Weights of a small image classifier.
Model: 32-pixel images, norm layernorm, patch size [4, 4].
Training: muon at rate 0.027, 5800 steps, batches of 48, held-out accuracy 81%.
Data: trained on microscope photos of single blood and bone marrow cells, 194171 training examples, 1.4 epochs.
Rows from block 4, named by matrix and row number. Rows with one number belong to one neuron. Each number is 128 + 32 x the weight over its row's rms, rounded and kept within 0 to 255. All counts start at 0. Numbers have three digits each. After the name is the row's rms in percent of the matrix's.
# fc1: MLP up (model.blocks.4.mlp.fc1.weight, 960x320), inputs 160-319
# fc2: MLP down (model.blocks.4.mlp.fc2.weight, 320x960, transposed), outputs 160-319
fc1.803 044:169102179130128115118135131061092102135109113103106141100099172164176196090152170116120129104090059106099113140135120101110141114143127142140112105145141152159114089120118115051096122136214064124113117111092078119141080104142116143132080110172159110141157152156109125147114158130111115174139070112108126140085130097095191171182182144216143142165125170132150112111181140109098104121170161116186100159144116142134174106202122083054128118141174104136145129082108096125121145125144103
fc2.803 049:081106164155181115132107091158183104130125147119138127106133173083142145096105185135122067131125116142055132118068138113170106152128188107100104124095143120114115118164112158142113107106070066127155069102147153135112107234163155098109137125135157120136155148131101122141102099119145110171097114172140130174137101085135124096149083147089126147156135144107147151090142132129119122071085164054100081083172146154157130115171195127148094107110086139112131173079100144156103104131156192
fc1.804 096:124124160045177125150090138141106159070059140137126114174157137154069109111095089107153094129114095160179104129137117133097149139161083130125125177085149181125139115078154167079143123152187125156189179128077126145156205094135123106127131110104190136103134149159066137081127151164175150082120166171110087145106146149074097124162153123089134120137118067086174102090070116175108080108130136132147097095170120164162139112103117152128147112118131116138079102078060109107132122191116153
fc2.804 099:131196126163111085164125118086141148159109083101114155154129071145179112140177168157068091113162163091136122129083117138093136141160152130126122083164125196127125098113116158084138136137078122148132129115160066112116106166116122142164116129073143141091115087125166129185043127097089145120167063174092184132116178105166148092100118146159157086119110174144140147122106180160098172125180105110122181124103117131115153057094115111169176191133122159088190159163175081077108126088202181
fc1.805 074:145095087142120082141104141137153068132096103064106126168123143135150166113125127147106134128102040119099159163104139105092170135146110194108152123101108133093196149111093110128103167151151129175156076141129123091147112076071077116109087170157140092095156144169125053192109107128171094117184079122124127113192141154119136141116119160132157120075174111175126168090157091106151079129125133086169143129166191116152096111135098141158141137092150161151138167079139127163152076149117156
fc2.805 084:137111105108066135110179102136119125157161218112137135102088179148106093139196105117101151053105169094176107085128100129108138150160098151187118142143136124078060061124196162095135135099144141131147173091141110104120058109174155145142064184119133151070162080116133108108155113166115136172139137052119148093140086085085123095134131137168147093140148138116051145180104095102143154168179167186163120176132085138167142165102118131103046159087118132125132124110117103173124162110137174
fc1.806 110:115156103094143102133162117112081167139112138116156150124112175194151144133120105122095133117153099118147171121092127102113145162175123152113075102177148094094111109149087131123128139132156023124193151080191117134146131148090172139097117161084102148078120151070100139171094202125111148104095104079095083125177144148123099161061072167132183098128122105124137130151157145085119126131177048114183197103059162131145151104061138039164119166097125142200101154150098127175128140162078133
fc2.806 115:174116165092141163066100102151122103096205163158090086080124125134121130177129151120155131108097165138100072172131090112099109094198089176122149112134112093125121160116091123093122151113121153064110074115121104124082167135133146114090118144106109145081128100188150161091120117121111078087139128073157123140104154150141209143144105045126109115171112129110164050141115174115133121144106167191179115102111095106090104147140144117146126176117166062165094127131097116164125125130149076
fc1.807 105:129184125113166110105166155090062100088123088146136124171055115170113116077101116121162231149144132122124149099093172162104106165122102117142154125158126129115184105116159137101130102111072143139176130128151183181152168128138116149087136139093110101139113106135126110135076118173159054098142142103158127142136173156087151157181094115129154170129094177083141112142177097130157172068134157102177148108122149102122082153075133104121211123171107102170145197115063082111112088170121115
fc2.807 104:144139110123140137176085127140152133146125145108118132124104146104151121191112134160143149140111115112170089197095124084109144073074138097176160143117106128139020116111124089151109105170139147113110188125148132058104126097115201178153132171090072101151169131128129088079106158136139148150124110158142139072176130115066123136126142075139094074138128080176153089090126162137171150158108133128120160123150166139181147064123139156119097146060162156070150108159121119144144132080115113
fc1.808 086:132082146103133130165119087115128122135131168177147114127113071157114149062119121133061070114098085118088102135075150137123100103177153199136137135071133166104172125147166112092146143141161072167121082184141145115101151127131152139112136124112144110171144057115169102108057143164109165111133135173099159177074116122138112165159115130085113141102142161149116163129118152107116115117085097160142122128145123113158132096107127069112186172164146124227106116124142105148106115113124135
fc2.808 077:121172105150156143111145144051170215074128136080164147128136110102157105060102148154084093106136119163085114126184159061145137175078120117160152103091109145101120141179097137130148138082130129108088140156188138113109112115084103162143146150119111085131099111097163119133142125154113144132086105106110113143146182169117193084132155097126165138158101153177094171127124105109145120110101122096139113149173127084101101106159125094208151165124102105119156146102121109038159154048090151
fc1.809 043:147123217099142170164107127133114178119155080179148161089133140125123068110171149119084159182110181123155188129090129082138143131173134104124064070135126108107120173149092148152093129149115141089169164163090119114158115128159141171133122131095129206116143127141159132126090069156155114135053154136126152151098197063118197112113154121120157106144144215102146130129147080138113160130109122151070144173092103143146093117137111094063156100152138165132170091128170053112163118051108165
fc2.809 049:094179110130179148191076125114117112112189117152081145044133105129128126104129101102137142143110177148138180132155098107061160146096145152125117124176067183142140093150076184127113130104160099142127103109173133151107133165130142113108128121174129193105130137113112153094118106145136135122117111110097120171111109160109139125116148152162143164138074109111100137184122114211150166097116133091157153146072140132141142077168172123137111064133137101029138104067154136164110084056111148
fc1.810 079:137082019082081091131131115105128172160061116116085066088154092162122079090082141163150146105131124111148124102106144067168106202143192142117087102164099209108120162182125141106142158079092164113141133157122174126117149112149149130112135134137131138189153136137141135165137122096136157216168100106150111168118141137094108121085133153141159112126161106115160143147088093145164131116160107095110139120146086138159117129105132110128187137122078120155124100116099159121120126134094125
fc2.810 078:125131134131087178111120125113144080158175104131117103142149165095133171116137191178188177113122145107122184125114172158140194118143137175096148146158078111139142052198129093147155132160182169132106081117162162144135105104117138142125075139116124117116137092105098137119146104137139083143184118179103116163175115079114173133172174114144075100122112127140118124122130104110073135086114166048148163091098102149123094180172147157178168168167169092075165113099182140140093151109101158
fc1.811 149:188167135141140128144092154083084187195122171114123118168147152151112104131079159125116116098120095094136136079143143123126130099133139081097102158130158168152153149143164112163129094093121054108113151182121161144173111170116166116099160136142165137166217080132159125142084062120132055081132117135153182104105149115120131146105194143183138090122130133136116168104159132159154095106141121193126131119063103143161067057115056136131161096131145158154147110154153137097117105071148188
fc2.811 145:173141101094175093183136129053106168149134082105151094069141098107187092179070127109136054142132137151094102117107121142170130069168106145159096152064096129132080131122144139114192200112104135143146133090170189193167083062042117120183138078123161093072169159106147120154116141091101143089106156072121108108107101123123150121088141153057141116168108146147092093148141100083114144085113107119110137111206137182056124129102161137130156147151120136132102081129159092132152120158156075
fc1.812 044:076075109120162161125137149123159119083082192161111118127116090163144100095133137108091152171118176135187079199113222158134119108180144096220194080154171179118114173118206076126120130091116142101143083124113105147119117164084061072161153188110129184136109130111143113085083156149170128146139124093151139154125169077148119101108137188140154170111105119076135044171156156175107192106138086176146093156208165096157098146075107096131167129127072167154156107100145204161117125092140097
fc2.812 047:142120182135140179109143150114089100131125183126169199137116113148107167132133152150101161130107122084148141121112113150121147123198109091137131097124134136106093087067147134108138207164123083096170092134162143113121158167058096148112121147095194197131143105129178158030141069110174174163090109060096180143107082119122103173070186141079125145142160096172152124135144108133136189118104084094158109174070150154139107125068176134124158123145095138134105078104108103132108139083124145
fc1.813 140:114110098146127172141162106097176096167137119100136113127145113128121124135077116151174164113041098077182166130169110116187157182113176143135144094147200126189135124127125161135167129111115134178113124160139101142167103076118097117105135105148098154135142148067145063153097114122216102151119144127128122114102119182147133088135143099133130065101103120128137124128185131094156146124118083152190210117140142127144103146151142156133137102092128182129067126183087118084102159116106117
fc2.813 152:098103101147094114182142153090139097131127155169104095138184076149126061170132096186098145118165140120089168182136183120072088121123082128179132184146092121122151043131125085160147097127161146126108167140080093163131113162134193101102160134131090039130110061184131152077073183140102115129118120112080093101110106111156121104123139161148138122168159129109153218156121096119134178131090165160086111135138112088205152130069153068085178209159126138087115147109156100087140136160161064
fc1.814 026:111115126114101126177131125176179136082102104148088092104140140131087134157160157221145117134156119119114068126136123137113110068129188096046148090149105132061132108118115178159119101105140163103133067143124132116197141117155134155059127133084089138123105105185137130204155134156143148101129140163139143150131103075061157100132087161156137119082160085146155131101143074107089164167138161125167054221123121089241120147078164056104150127144132142126064109113113128153122107122138136
fc2.814 033:114131110105126154149131107137160167160108100102064126138134148127138115113159107176148086112163119117131086085085148133079106108145147135195080092159112148081142193145171117132094108137156160105092135118125131070153166116148177165139075176144106177130128127148124171194119121139140163048180134137095171131141136137104148125130156100163149158138167065086101142121119176090114149175095139111143095153145127127161119125097206150125163119127112142126107112075150126098117117145110120
fc1.815 071:093136053114074170165174118097092158085070122085104147104059111121123050200166148141140153123158128112037144165109145104120114122123069156117157143148117141143104159118143109108113133059107161150139130113114096094111122088093107140087139168137151124139101103148107179115128159135116163087122131100180133119183174108121181086186140148183145121164055098184154146146096113108162122099091230170126116130130032141141058123146115127108100100140096109134098165106159116131149117192198173
fc2.815 076:104177089139132125184131120190133100160182158111131174164121102124128125139120097143112223127080182133106145126102136063067114117138160155129147156143098123098145184101179147123084098184108122191127126054141150119101120141163122187149096138124168128116095126098171064109105078117127126085110102142137137149082214124131198069127110109043149092097175144129128142151118064130153127116143195143153090079112120105061131103119100134124153171110110095102142120086131147117118137139143125
fc1.816 096:099111132120102148114094123153095117154166104106139093157099136158149109063129131098116148137133146135059096186073143112166154147187114110169086125139161116106161124131135116116076072132123085104128180155100181107167039150138141066126147132093118182160103132109169088111190075113202169111144096116154100134144133150127116127175101146156132136136124170204176181095109088137156110062109129119050160150125115184072155157153048167118129167093161107123112123155176106109055193138138179
fc2.816 100:140115122088100136168146117082112091151185057097128158109144139155115118137173125077156122159131155106102121080141133147124139150099083120128220063120125176141093200115143142131116134083138148147141098119084091106103149141121159150111119164184126169101169161129104128130140140148179159108106189122119094134139056145120116103151131127109161166105084137108168108111141130093141107130107160129171177122121080086117142091132107080129117052161098157089142119136142120122184030123131152
fc1.817 151:079131110142053113139126107155203158136157167172156129072133118150128153122111077074132092111091098211107130113100127059139131124118176150105103155169147121112179115173112134131121185121115087134104109121204123128086111104133123147146080140151136181131186133115210176114153183135134094150164104135113049129148088119163134140103129134129100143168089093119156084178090144190172079165132164099124084119125105039100154135107125165129171095122141191192166110060137141130125106128067088
fc2.817 145:173082112115101115179108146181120152127172140126155112158168062085161125085132153133082135155144157123142094169107170126166130141127106135108142146111128132149050156190092145116169150196074131115137107180106106110077165087135084083121103089111134184093115078166086059134192117169163103162145159111115102125206115166082136109166126129181079098075127112074121153126106073146129098054091139168120152121151098093136168177148110101073096116145159093169115117135147112100147118113130122
fc1.818 168:109091115130102114098199129149085123145108139133080109170168113098134133116085122135150208125095140172112131177172168088152101108090177109069103139144179112128137151112138122103141155128133116120127068081067158121151051121152166145152117119116124157140160121120188058109145126152113165070166155106139045099130135093130162154131130179141097149109109151130246108094117138217107132158122149100144209105153114157106154120115123099150175084156084102147109109135079136111134089144120182
fc2.818 154:140146158151046145101120157045190143108130179169193191154171119092088121151053102066112055124163088095157105167082162090183156123113162155113103104093140136137169108101113106170159116134122144139175189132130094152121140122137150120134068121185105165137165210126094112114156142169100146131155126133117106154111181115157122131123115128157109150095143169154160084143076133112129129071087118177057156095091138081184156123144121062146139143132146140108106159102125114115117145144091138
fc1.819 115:154124087091139129143086140126107163155104142101125198125096134137121164082125116146107124157169119101109119163072122116165139154149114127110132145111133154112162185121125129123094123092125076134143126132145078122153025155200117116068089158136107129151178095115160093180156128066098118112086141183124148191135179133148163174120122140148199130131128129176129116148090122194209134124159108088093152150134146170185218087101118107145132116135099117074145099113117106112058121043111086
fc2.819 119:193109145101105162092103097142169077116131112067109060128121145210093187158100157108094150126109141135129173143134125163086116120071146166106184090151118116184085126129213125119136147060119166105095110114120115105138099093105088125087169129139135159163125135068094149088149159107118134164083110145126108113162074160096102111190175171126149134127126064173159183194145093105143100082145118108059125080172133105141159117142146168146107076139159147158100109110124149143101095139064088
fc1.820 115:149084103105123105138087135136175120118087110167193154165177145127149084086081163095150113111114189126072133166132145132183152156108114190111176179115167091099104150104130159188203176127095138154152096188216166147110158056152096161103156155156127148168119135127149102133174142164132084153125115111162135141093164143145164144146142113092078157068148134114142152103113096129185071054141132163115166135071106088120127129113152108158084098109137113052114109123157130098107178091088103
fc2.820 124:101100094120127163104174070145119157126128174133142135121129166119125120162124054153116132100101149151174156122054097133143109115135149082199176122134147108134125145168144082117187071098153165113076121119141056104198182106123166111135134177183123116143094126079118101126148071087126174135146075126133088120105099087147169175149183172147150071166134168138134150120115212075071119137092123080156171152151135118138069141111119118101214154116113106069118149167194073100152121127078123
fc1.821 059:114111033057114138111131147154144122114149073136166158113084077107102121191076137121075128110094098080114120135113152087119216144098137141125141177175112084107113182178139207107152144186116040191095085117110134119110202099172132154148178167137112160172102088094154102143161121180144145133103161156144157147140125174136152133151206092131116090102111144121174146054155153131105149151153203116182106170116122112148175113141123091096099133139111087110200161164098098108114163133176128
fc2.821 064:093152155160088110173146150102161099080068123162160103208150130103119133099134078160169155125069068205131146055113132171118125148146167078076082110112126089125101190124166119165187146103142078082055077078179120118097141124113106155070128149113131147160081148123154138091109146128082104181107134119117139133114175180074099102139129132165091192178174126144175141107120128085040127172125134066098092157160200138121196160071148141147072123123113094112141123096192105138181110084099133
fc1.822 092:065141130158097137134161122104182142131153139118127101059112079164163179126090143131100116133131076088093112157122135130099072167180145105111177205142155149120178106086170106188117061182139113116176122121086110143115170048155081144078118116081108117044100152094121084085129169101070131171126109113106141124122095174112181112091140135121135096145075140156168165137128117091115157093182129176114138064145103097151152185134126127155194190083114159087099165102132106158140172132142196
fc2.822 097:125165160114061152171118110127072135142094102115133156134114133070090107174170082183119108182074129130134182150111141085128190115153082114126149104117111124148100171165180161124125115137109151125085162147162186169147134158103177134082084065125138116147126118036135093080106137099143151163071083148128111126129120138151132148127128129125179089136133151100089175110145125160141128188130106140181182126160104114154145167073144185090148154154105102162107172158137114079086216124162164