python train.py --targets=["cell type"] --parallel_block=true --pooling="class_token" --batch_size=48 --decay_fraction=0.3 --final_lr_fraction=0.01
Rows from block 2, named by matrix and row number. Rows with one number belong to one neuron. Each number is 128 + 24 x the weight over its row's rms, rounded and kept within 0 to 255. All counts start at 0. Numbers have three digits each. After the name is the row's rms in percent of the matrix's.
# fc1: MLP up (model.blocks.2.mlp.fc1.weight, 960x320), inputs 214-319
# fc2: MLP down (model.blocks.2.mlp.fc2.weight, 320x960, transposed), outputs 214-319
fc1.242 057:174104125115151112133163223087161138128128147136136141119135114118117088164148105117128124155106120142083121126107153075101125082126144118167141129091117134155127153137085080199155118104135163165123126084140079115126151108124148098134178125134122109116145139126131118157102121113128113123131073134115163054123134132104
fc1.243 047:164118123168161128160108127101155181121155112129121077146140151139130149144141163138120105106133159112166128151169126164137121148121128122128156108166120125131082118146140121125170140115086147110118119142106138142104115147111119113088137110161123139130135095141122157156106119110167166134092124072120118084126142130097
fc1.244 108:136137153090143167106107120107119119126134138133124124102108121143100094128097151139108145127084145056115117144151116165128105135112125149100082130129163079117127091099147114150153144136094160122114122129114167110146166131120113129097140151109158166128148155106142141121105135135127163141155175084150147110207124099141
fc1.245 057:149161086132145109096117101118166133173127092105152085123126150155118142086166134139114097140154115091141136143154121170146133131128125146118135149129097116074121142147139117110102103087123098114118087150110114127121133132164115172098147125117129115127072117124101100149117096129167166114131105110160156119136100101187
fc1.246 055:148120103117147107135132085144108087123163144133159117121119119190146168163160111146128154119169164140096154124102117125100097063122143130132129135170111153106124129150137091102072103089130126126099079112111130148080153173090124158109145104111139139098145122149130098085132096099141156129126093126156140118135113093177
fc1.247 142:102077172111150150140126150107137127197135121058147107159135104118111121122150165115140077131161135116131102117085101142092140110128070109096140142097135187163109153128115116120094147182154129164126120126138137153109137148105120137120148101165107125144147154115125106126106072143162154091133116106156103124129110116192
fc1.248 191:120121095146113150125092099121145127064163165139149152112117120124130145129152143121166131171138141112144096142059164186141145104128144138108117129157176117117152130104123116112155127081111132114136086123157139150135115117088131137147149108165143133128112095155118094112096103133154151100121147109148168084144120157115
fc1.249 151:103152106110130088132128128140121120133102127096135146128110126123070120127146151088114124159092181129112099102077104108163109167138132162143085121112104156134172155106113146132153152132097149119126141145139102121096100116125140113129087164111139128180117162115129132161122142177168083139090126155109132097095133151117
fc1.250 110:117174177124096141123132126140120107163143148157113133076108148088139081190149150164160151141144149124138138125151160127127072122135123124107136083118160101101115124107139136140131105115116162153109117106144146118133127130124140090114094070150111115142151118151142108131119116139153145121150167131116148109132128125159
fc1.251 144:153123090130155125137149150107122120140125102082160117127151140136114149090171158125118114146129150104117131076145146171141099128111114159148149132124116129185108118159149115127135142096111123128115117119102131143134151172098156110100126141138145112114142116102106128146124174134098121131170123148072121134145127121097
fc1.252 082:149117134175126116111113140164119103118197160107112126133122083170138145132113124144151121123122131126122146141125125146090131150121167153092181099116123101156149139121172120134148149143122077165124106106101174138141080169108120139129123108105119146125148106114146112101123128128086124129135081135152103142093149175155
fc1.253 049:103143126081106167146169148128143102127151166094134123169093115137152103123130109074142078125125107128156140112127084105116109117154135127153142143140156133105158127120149178135139095141130165089070151107139118138177163177107134074100121135146103113188128099115116129154080162115139104102164106110153142083104121094134
fc1.254 111:124105136127145104137096093134122101133144125136129113067129162176093114167157144136133097142088143119140106109119115152129099117126126135125120118152156121102141142140089149126138129129142083097076057097129127116135131149140118169108160186110152150152128137094160091161099114138074095128101120156129110102125150193145
fc1.255 180:135159149105132110119100158125127102138136167097114074123152108152103129171165113103142150178138107105121151118118132155115087109107111138133169150165111127104126081129125123138099138088123131104120140132145134111168104157152162125140151142138106101131150134136128125088142166152084096097125117125186165124117144147131
fc1.256 070:138136126129120148152168106131114112100129120102134111130099133126149132128095174091162129165116106102119150121115091135076121113137110157129171120110159118119142137119109134152131130140118159149134129107125110147077109161128061074124165137164101120156117109091081159123165120144128117131158137131100159097127133149183
fc1.257 065:137117132098172069142140090160127159119137110138083095140167146135121142105134160125145121123147140104091089118151140116075148127117151115101147121119119131137160132147140144146137104080084145123130132102128126165119112141152108140138144108125104132115164147171162145135148163137134154106133145132109168082145162121119
fc1.258 101:096142130090110108130145120081086097101148154121119189127155144141146080164141125098154145132113145118115149163124095128107127088129149145101119119117109125101082118140134161136171136110086160084119158199091087133117120169125117115128087148125106076107072090111154108135129121093126140147131153156138127110169126155090
fc1.259 061:151162138162100107124096149123146151126142158116129075100153132137149125082148130128161115136124124115115118143088171153123079129167129101130104172138193141137096133137116147140161176153113126108092129134119145151148093106121133102119182101099106147125116104095160094141133102135184149160125162121126190113146156132123
fc1.260 050:111142111100121140154115124131168145130116109144106111120143140135164151132101189141105119192149156098162168132131114080108133178123145113131171136111113159106143152096126124167106130136153161139077119112132121120134101153127171138131152106129136122113154106093087133119134124118105168112124084132095133085112099150139
fc1.261 051:115124148132116100095094119147120132079162143073179111122155136132171120146121126130159165102118181076110115145137133085148130118143127140113140116134129107093122162134109127127145089132154091113122176120115116099093156131087143111145148081130107122159133109163140168139144113170132121083157106125134122090135160156092
fc1.262 045:111083107108145098127127159176119173143106140150135138142121165125162129114122119147130121150162153136135136095091118128113115126124150123127135125121099135117103142135130117085120199150097110124137097088167120125138119128154139119125153113130123140129109127088098106123125132125150164115136121151086101133094167095132
fc1.263 085:105091137130116151129131090121131106121139125119151098130086091085148135110196137098123123166140132096149122133122124122142139154123093172110139140141115117107139115126107090147140114151136120120134112152163146115096126148132120119127188140143111141152095127149129085138145142121114137097129152117096167139128124148143
fc1.264 063:123126117092118101153112136125090146088139132130133128088141115112120130100165086163109129123096104108211128115132171123115139123140094133167124149137130122153176117145182122131111111143087158187122129123125110139143101140137155101099127140120059087127116117140092113133124118118136121081114118118105173115128155130142
fc1.265 054:120138155115143094078189087114134155162098098149143125117187104123128144096153147182129137131157128135112147129168115129132101166166137121120101144096133106127138152146146151126158130146127182138135098108110109124157161149145054136080105144155114143149087109133120086146112146122116141100115114133159154172118183151124
fc1.266 044:150096158093114153152156117132146166150176164135112110121155110114108152147170117164090108123105112117145087130118074100144095125112113100115168124140152103148154109093164083186138151118115136139116165142101107147114128107141128143131108120102109121111151096111140129142101110183152133092176100114155146102181136122096
fc1.267 082:184137111149080162112129145113116130136110115073085117148122122119124102158168127129109128118091149087135153121098124148123153102133147135121158153191119132138150134172110144169143135127123115124101108099124138102139116110141174089083122117154134202157146108172078072108134145100120093099110123106129109162108149111089
fc1.268 141:163111140105163164125117145132124140134150092138112182137112097162175094139115104105108150137173145115156141122126136129133088089119155156116113178094126123152115107138132116151145135121115147150093110117127099088096073099112166091168098117112113128128124122105161159087147126121132142130122094150141121136104110108146
fc1.269 049:118139119176146092127150126108135154117098127141175129103085180112172145111150152154128132156156108096149119128142083160173125127097132175125133085132114140095111101185129117111110077091105154108127055113151129141137124160103149101162104096145119121093105118115094086096111124162095134130133137116169143110158140155132
fc1.270 044:131150118109133114138134127102118144150160130132129111129140194147133090168124127129134122140140152123081142131153169148109108092098142121153134129112131111124155130162132126118090122103109154131096138125094143141131070093126132155146081133136128145153096090149150114112078130101120095088108125140123111105117141154078
fc1.271 156:122145156116129097173148133124177175104109149100144137151156113122154061145143128142162093118103109119122095128117103150102115080114129144117098130152125113113114134152094139107111106097106141107138143121137151078088126164130178127150097125109176152143152137132085127077140127145173159161105119082119151108138116120171
fc2.242 061:124142104155155096159138123127143158148103097119139171112125133080124105123160131150120103152095122136135130154139169119156134088126118118163127143118143125127110177200087133140152157109101156113147119122118137133139165094120132136159126112160104138115123103114115129141170179088050084099102134139153110121158126102092
fc2.243 046:129157155129148107184108121156131130115134079146142138082192126176123105109120108126127094141159112150094122146153133128165150053121111119116109147140085111113124112132143144076085122115122121162097121119105135119109060139127141092130137171100132150123133107143142107161144164126122165137155127124117108146129129090165
fc2.244 108:163102120082119130167169163161121124138149221109155124145157136081168169167136108168087118112139078117182152126161153117133157135100117127093097143129186115106138118149110147118114138133129130127102127118140165123115140117139121132131152143134131164101142085125138106161116157127143110141126176144125148134134130080144
fc2.245 066:136117149112133094122137122134080108159125128104146126124155101135109121134124078127155105141150108125195132122089119124119126138135120159160130167116083158142110144135109153159140163115136117186103132115141143098146106142125132133094141106095114133103100164130143137096151146115151103126139101125102098149158097054130
fc2.246 059:137151070095147107120132094091124106125136154147147119135168134106139152113120150120169112132097118134100134133078110115168124124097127141147115132141112137148169136102107100084100120092154102122101126137103116136153131142103164141114129083116151081148101150116151124177113144118112093137157156116134127118148090134166
fc2.247 135:101148153105168122122150117162121140169106136129113156124131120107150111113158145164159137088149086167164114077123123182109112133156137124155117104130131121107161126093107128108134128156138173133106109118171155114119077132098143160132110124103080134137109088132119178139148131152139078140138141133113128106104132106170
fc2.248 182:083130155172161149123127069125109130161148169064097116110117117154156122116121137100124132147150052099166135128143124136101126114107146129119113155152106094127125110183135100115133145115158099118180137155148104107160150127140087168145146137124140152133095137131145137135126112091091115106111125125142134148132105127132
fc2.249 155:126154172107158142150088143139157157149128175128133120125139127107169139129112122140167119125168128165107141127152176118106157105146107109149137143081102131092083131143129175103157118146125099170163124108088131182110110133141124125195145148128177133146118143138138113101104129147143134106141083129188083170130131149111
fc2.250 110:179116091128158116130118109162116137132155129139111150131111111126150125132096138108134119117144138121212165151140095133131151111141129138138128119184155150119143137117073098140161127079122097101100103147128122115112125108129173120145134133124106133138119121103128110077171123105134114129118122142140144181132117203095
fc2.251 144:084109102117122103122175145118148158121115152113137139104174145185161134179109070151117118182143151139145143151092127083116093125106093056126133155110144173142149158161103129142120123111110166119145115137155097159116114125119120149136174129113108133146161092175143110096143092162149148169096063160119128154123098131136
fc2.252 089:084136144132074107134125139123128139154147133120092054107130142089117114144145160153128107128128102098134112127122147116134100104113132101118131158139105131151130117124143146093158132131127153096183098132101103109138152118105120121115129144148102114098119140154171142134096127121119135126137114124140177188130114104085
fc2.253 057:133096120087131161156104127149106147131174145135129145124059073127138124135107113118139146136142109123155112112143102149099085114137091103169148147180147154079188140100135169110116178131112123116151157106124101160076170097166118130091105108169170150125115129177092113095121100128137115142129089128150137146151111125085
fc2.254 115:099138103112158150158111154139108120155113129125104106104116125141130140170149106156142149112092116113177104157079122127089126144120126119155139117149107153103113156152111120173146164131111121137121172157136136114076127160120112092083144148146152168135142117169123127132122175099133150140114131144146152152125086186064
fc2.255 160:147132132107139152144164109161101172149113147152157160138135084151149131116121115108100145123153082093133086126147121161144100139127145140145141149171118127127091129104106134138142105106133087137089141147107088097119119148116144115155149181128126147105127158136136136145101081090141097116127103151134116095143131122131
fc2.256 075:122156133133098108160149157139139171145174093110128060155082115088126149085100120069143090158127143112137142155137147147139158162124117116129139119156149133093124102107117164126126091101084106171144104097125117106119142143149134136129118119138106104114129107145099146126103109143143131116102116087130129115157109136109
fc2.257 068:084097129117119099141101118154129114134113124124132122111141109127124164128105116151155087117121161148159133128128165099113126137131096140111111147131125125136148133154136105149135128120120145124115164121123131073153111137148083127136100101139098119137137090136170152157124090126136125153111122115142101145132126129143
fc2.258 105:145115146132096121136134154098131167129098123109109140116158138108145118114156111075120109114162118161103091110128127156146125121139142119166140135123118126151135185136149131123125156142130106091118146146083129134108108146075116129094144136143096124166116141137088158105137097127153139108064151114145141097118123060095
fc2.259 070:104135107118130137139147064161150108154125127139093087164142138126142115091150116117106126091127161124121112100153168118078149134165095140113155118129146126097130103143113154142114117154108153133117075130139128133096175136085109149193100082150169117137153174101104089150117123120119099122131102141102101135116133147142
fc2.260 055:132163106106088156141125153096120174166061106157122163127100164136139111099094164183132123123105155114085150138148140103144111162127146114102168145140104114086116087109153098158129144131141105124111109138124098136180141114163124105146143108112130103069167128171145135097137142137166124103166113108127146116135102127127
fc2.261 061:108110157118119104170138116111115137152117129141144104138147116177147118154165122129150089111113149163144134124111155137169134149083122152122153111133134135147126170141117090129145107108138132139121140097110106159107131127104113131118134161104129108153127154141142180127089107200122147094110151117120147120155142146082
fc2.262 049:093147121139136143150088147114136141096116132133106119132123161106129088146116148131133160151137077150186127110130100106080106105155120154101107109113146135141154141119117140117076155124112136151130151136115149154115145120101151131096151131131128095119128114126147152129101124128091157083113141124110120114116153131138
fc2.263 096:101133163141126165106134130123159104128116127085167130086088107113131157109136158117160131171121142141089140130115165155149163146158111155085104136140130086115136129186147132132127102162115131144149100116149092086150114111123133166144185118126164145109114136131136096149100161095129144097144147127149188105105112119107
fc2.264 064:154130096127087168133111153149096177069127143117089134163152100072119094104139133118126133107126081095140116140185121116140132157123076122131151152122124166150083113126153091096133164123144122162165147113110093083129116126117171122122154143101102143142110134173156141139124142089128117164160153151141132109108110112120
fc2.265 060:103154108117176161141137083161132136147147095155142129112109074122122126124111108133124147111114134138099110100168118146148123123129126103108122121120091106145158155130116103098171156087125117103164098109107095067087150133131123106091150152114118158166140131139146128138145167184140152112148133127160159164149168128127
fc2.266 047:131105129142122164100123122135130125165167129153145103140133161119131114111114133127137114097124161080094125141067170115085146118139161110125181138149155116133136136082137118165135143083127107116143178132139137120082155164114135150119094115113111090127139108159131134143071147115128107108098123164130132086118123136113
fc2.267 085:124117125167088143086127123121097068083134139119141106131125125142153132113105172144097142113134136151129150103164111121102131168139132162200169146130141123117120137096110154134114129151170081148131103132152119097145090134120095090156105087120146123150121138138155119146125127171083095142116129091153090115113121115136
fc2.268 143:119082111100135125114106127097133108138146176111140098113105111150137117110092129139140142117121153163121128106186166136144141130130143133122115120127171118161129087166133170097134099139102148145113126142128147109127124150172154121143160166098157150105113161111114142120109096171125108093145131155128136119122123160194
fc2.269 051:114111153094179142162130159114104134163127146115178169132131137166131149139165128159134154161110090134135102148136095109098139112156134139160137118130136142133066116137118194149108106100104103117136158134156160074132129120118128099153115096117118159137117112127106142102120117127128096119119157102142112093130115100097
fc2.270 050:151167102116128146110141135165135180153129093088148099153138174121171115143099130126109140151119126123115109095129128114148116134165169093129168146076102125129143130114157124131136140137144160109125125105099141134142106122147124118103109128091175159154150133149103157132107152118132141207118084062154137124117114106088
fc2.271 156:124088135158126140132087116121160150102148146148166164129117107078138113090107146158142148135176134143141153124143076137124091113118134098131111153147157152104124138127095057169118162121148117153141131103125132110141133095158168133136178122144144110109164119169167117109153171106153136130148093198104085121134117154148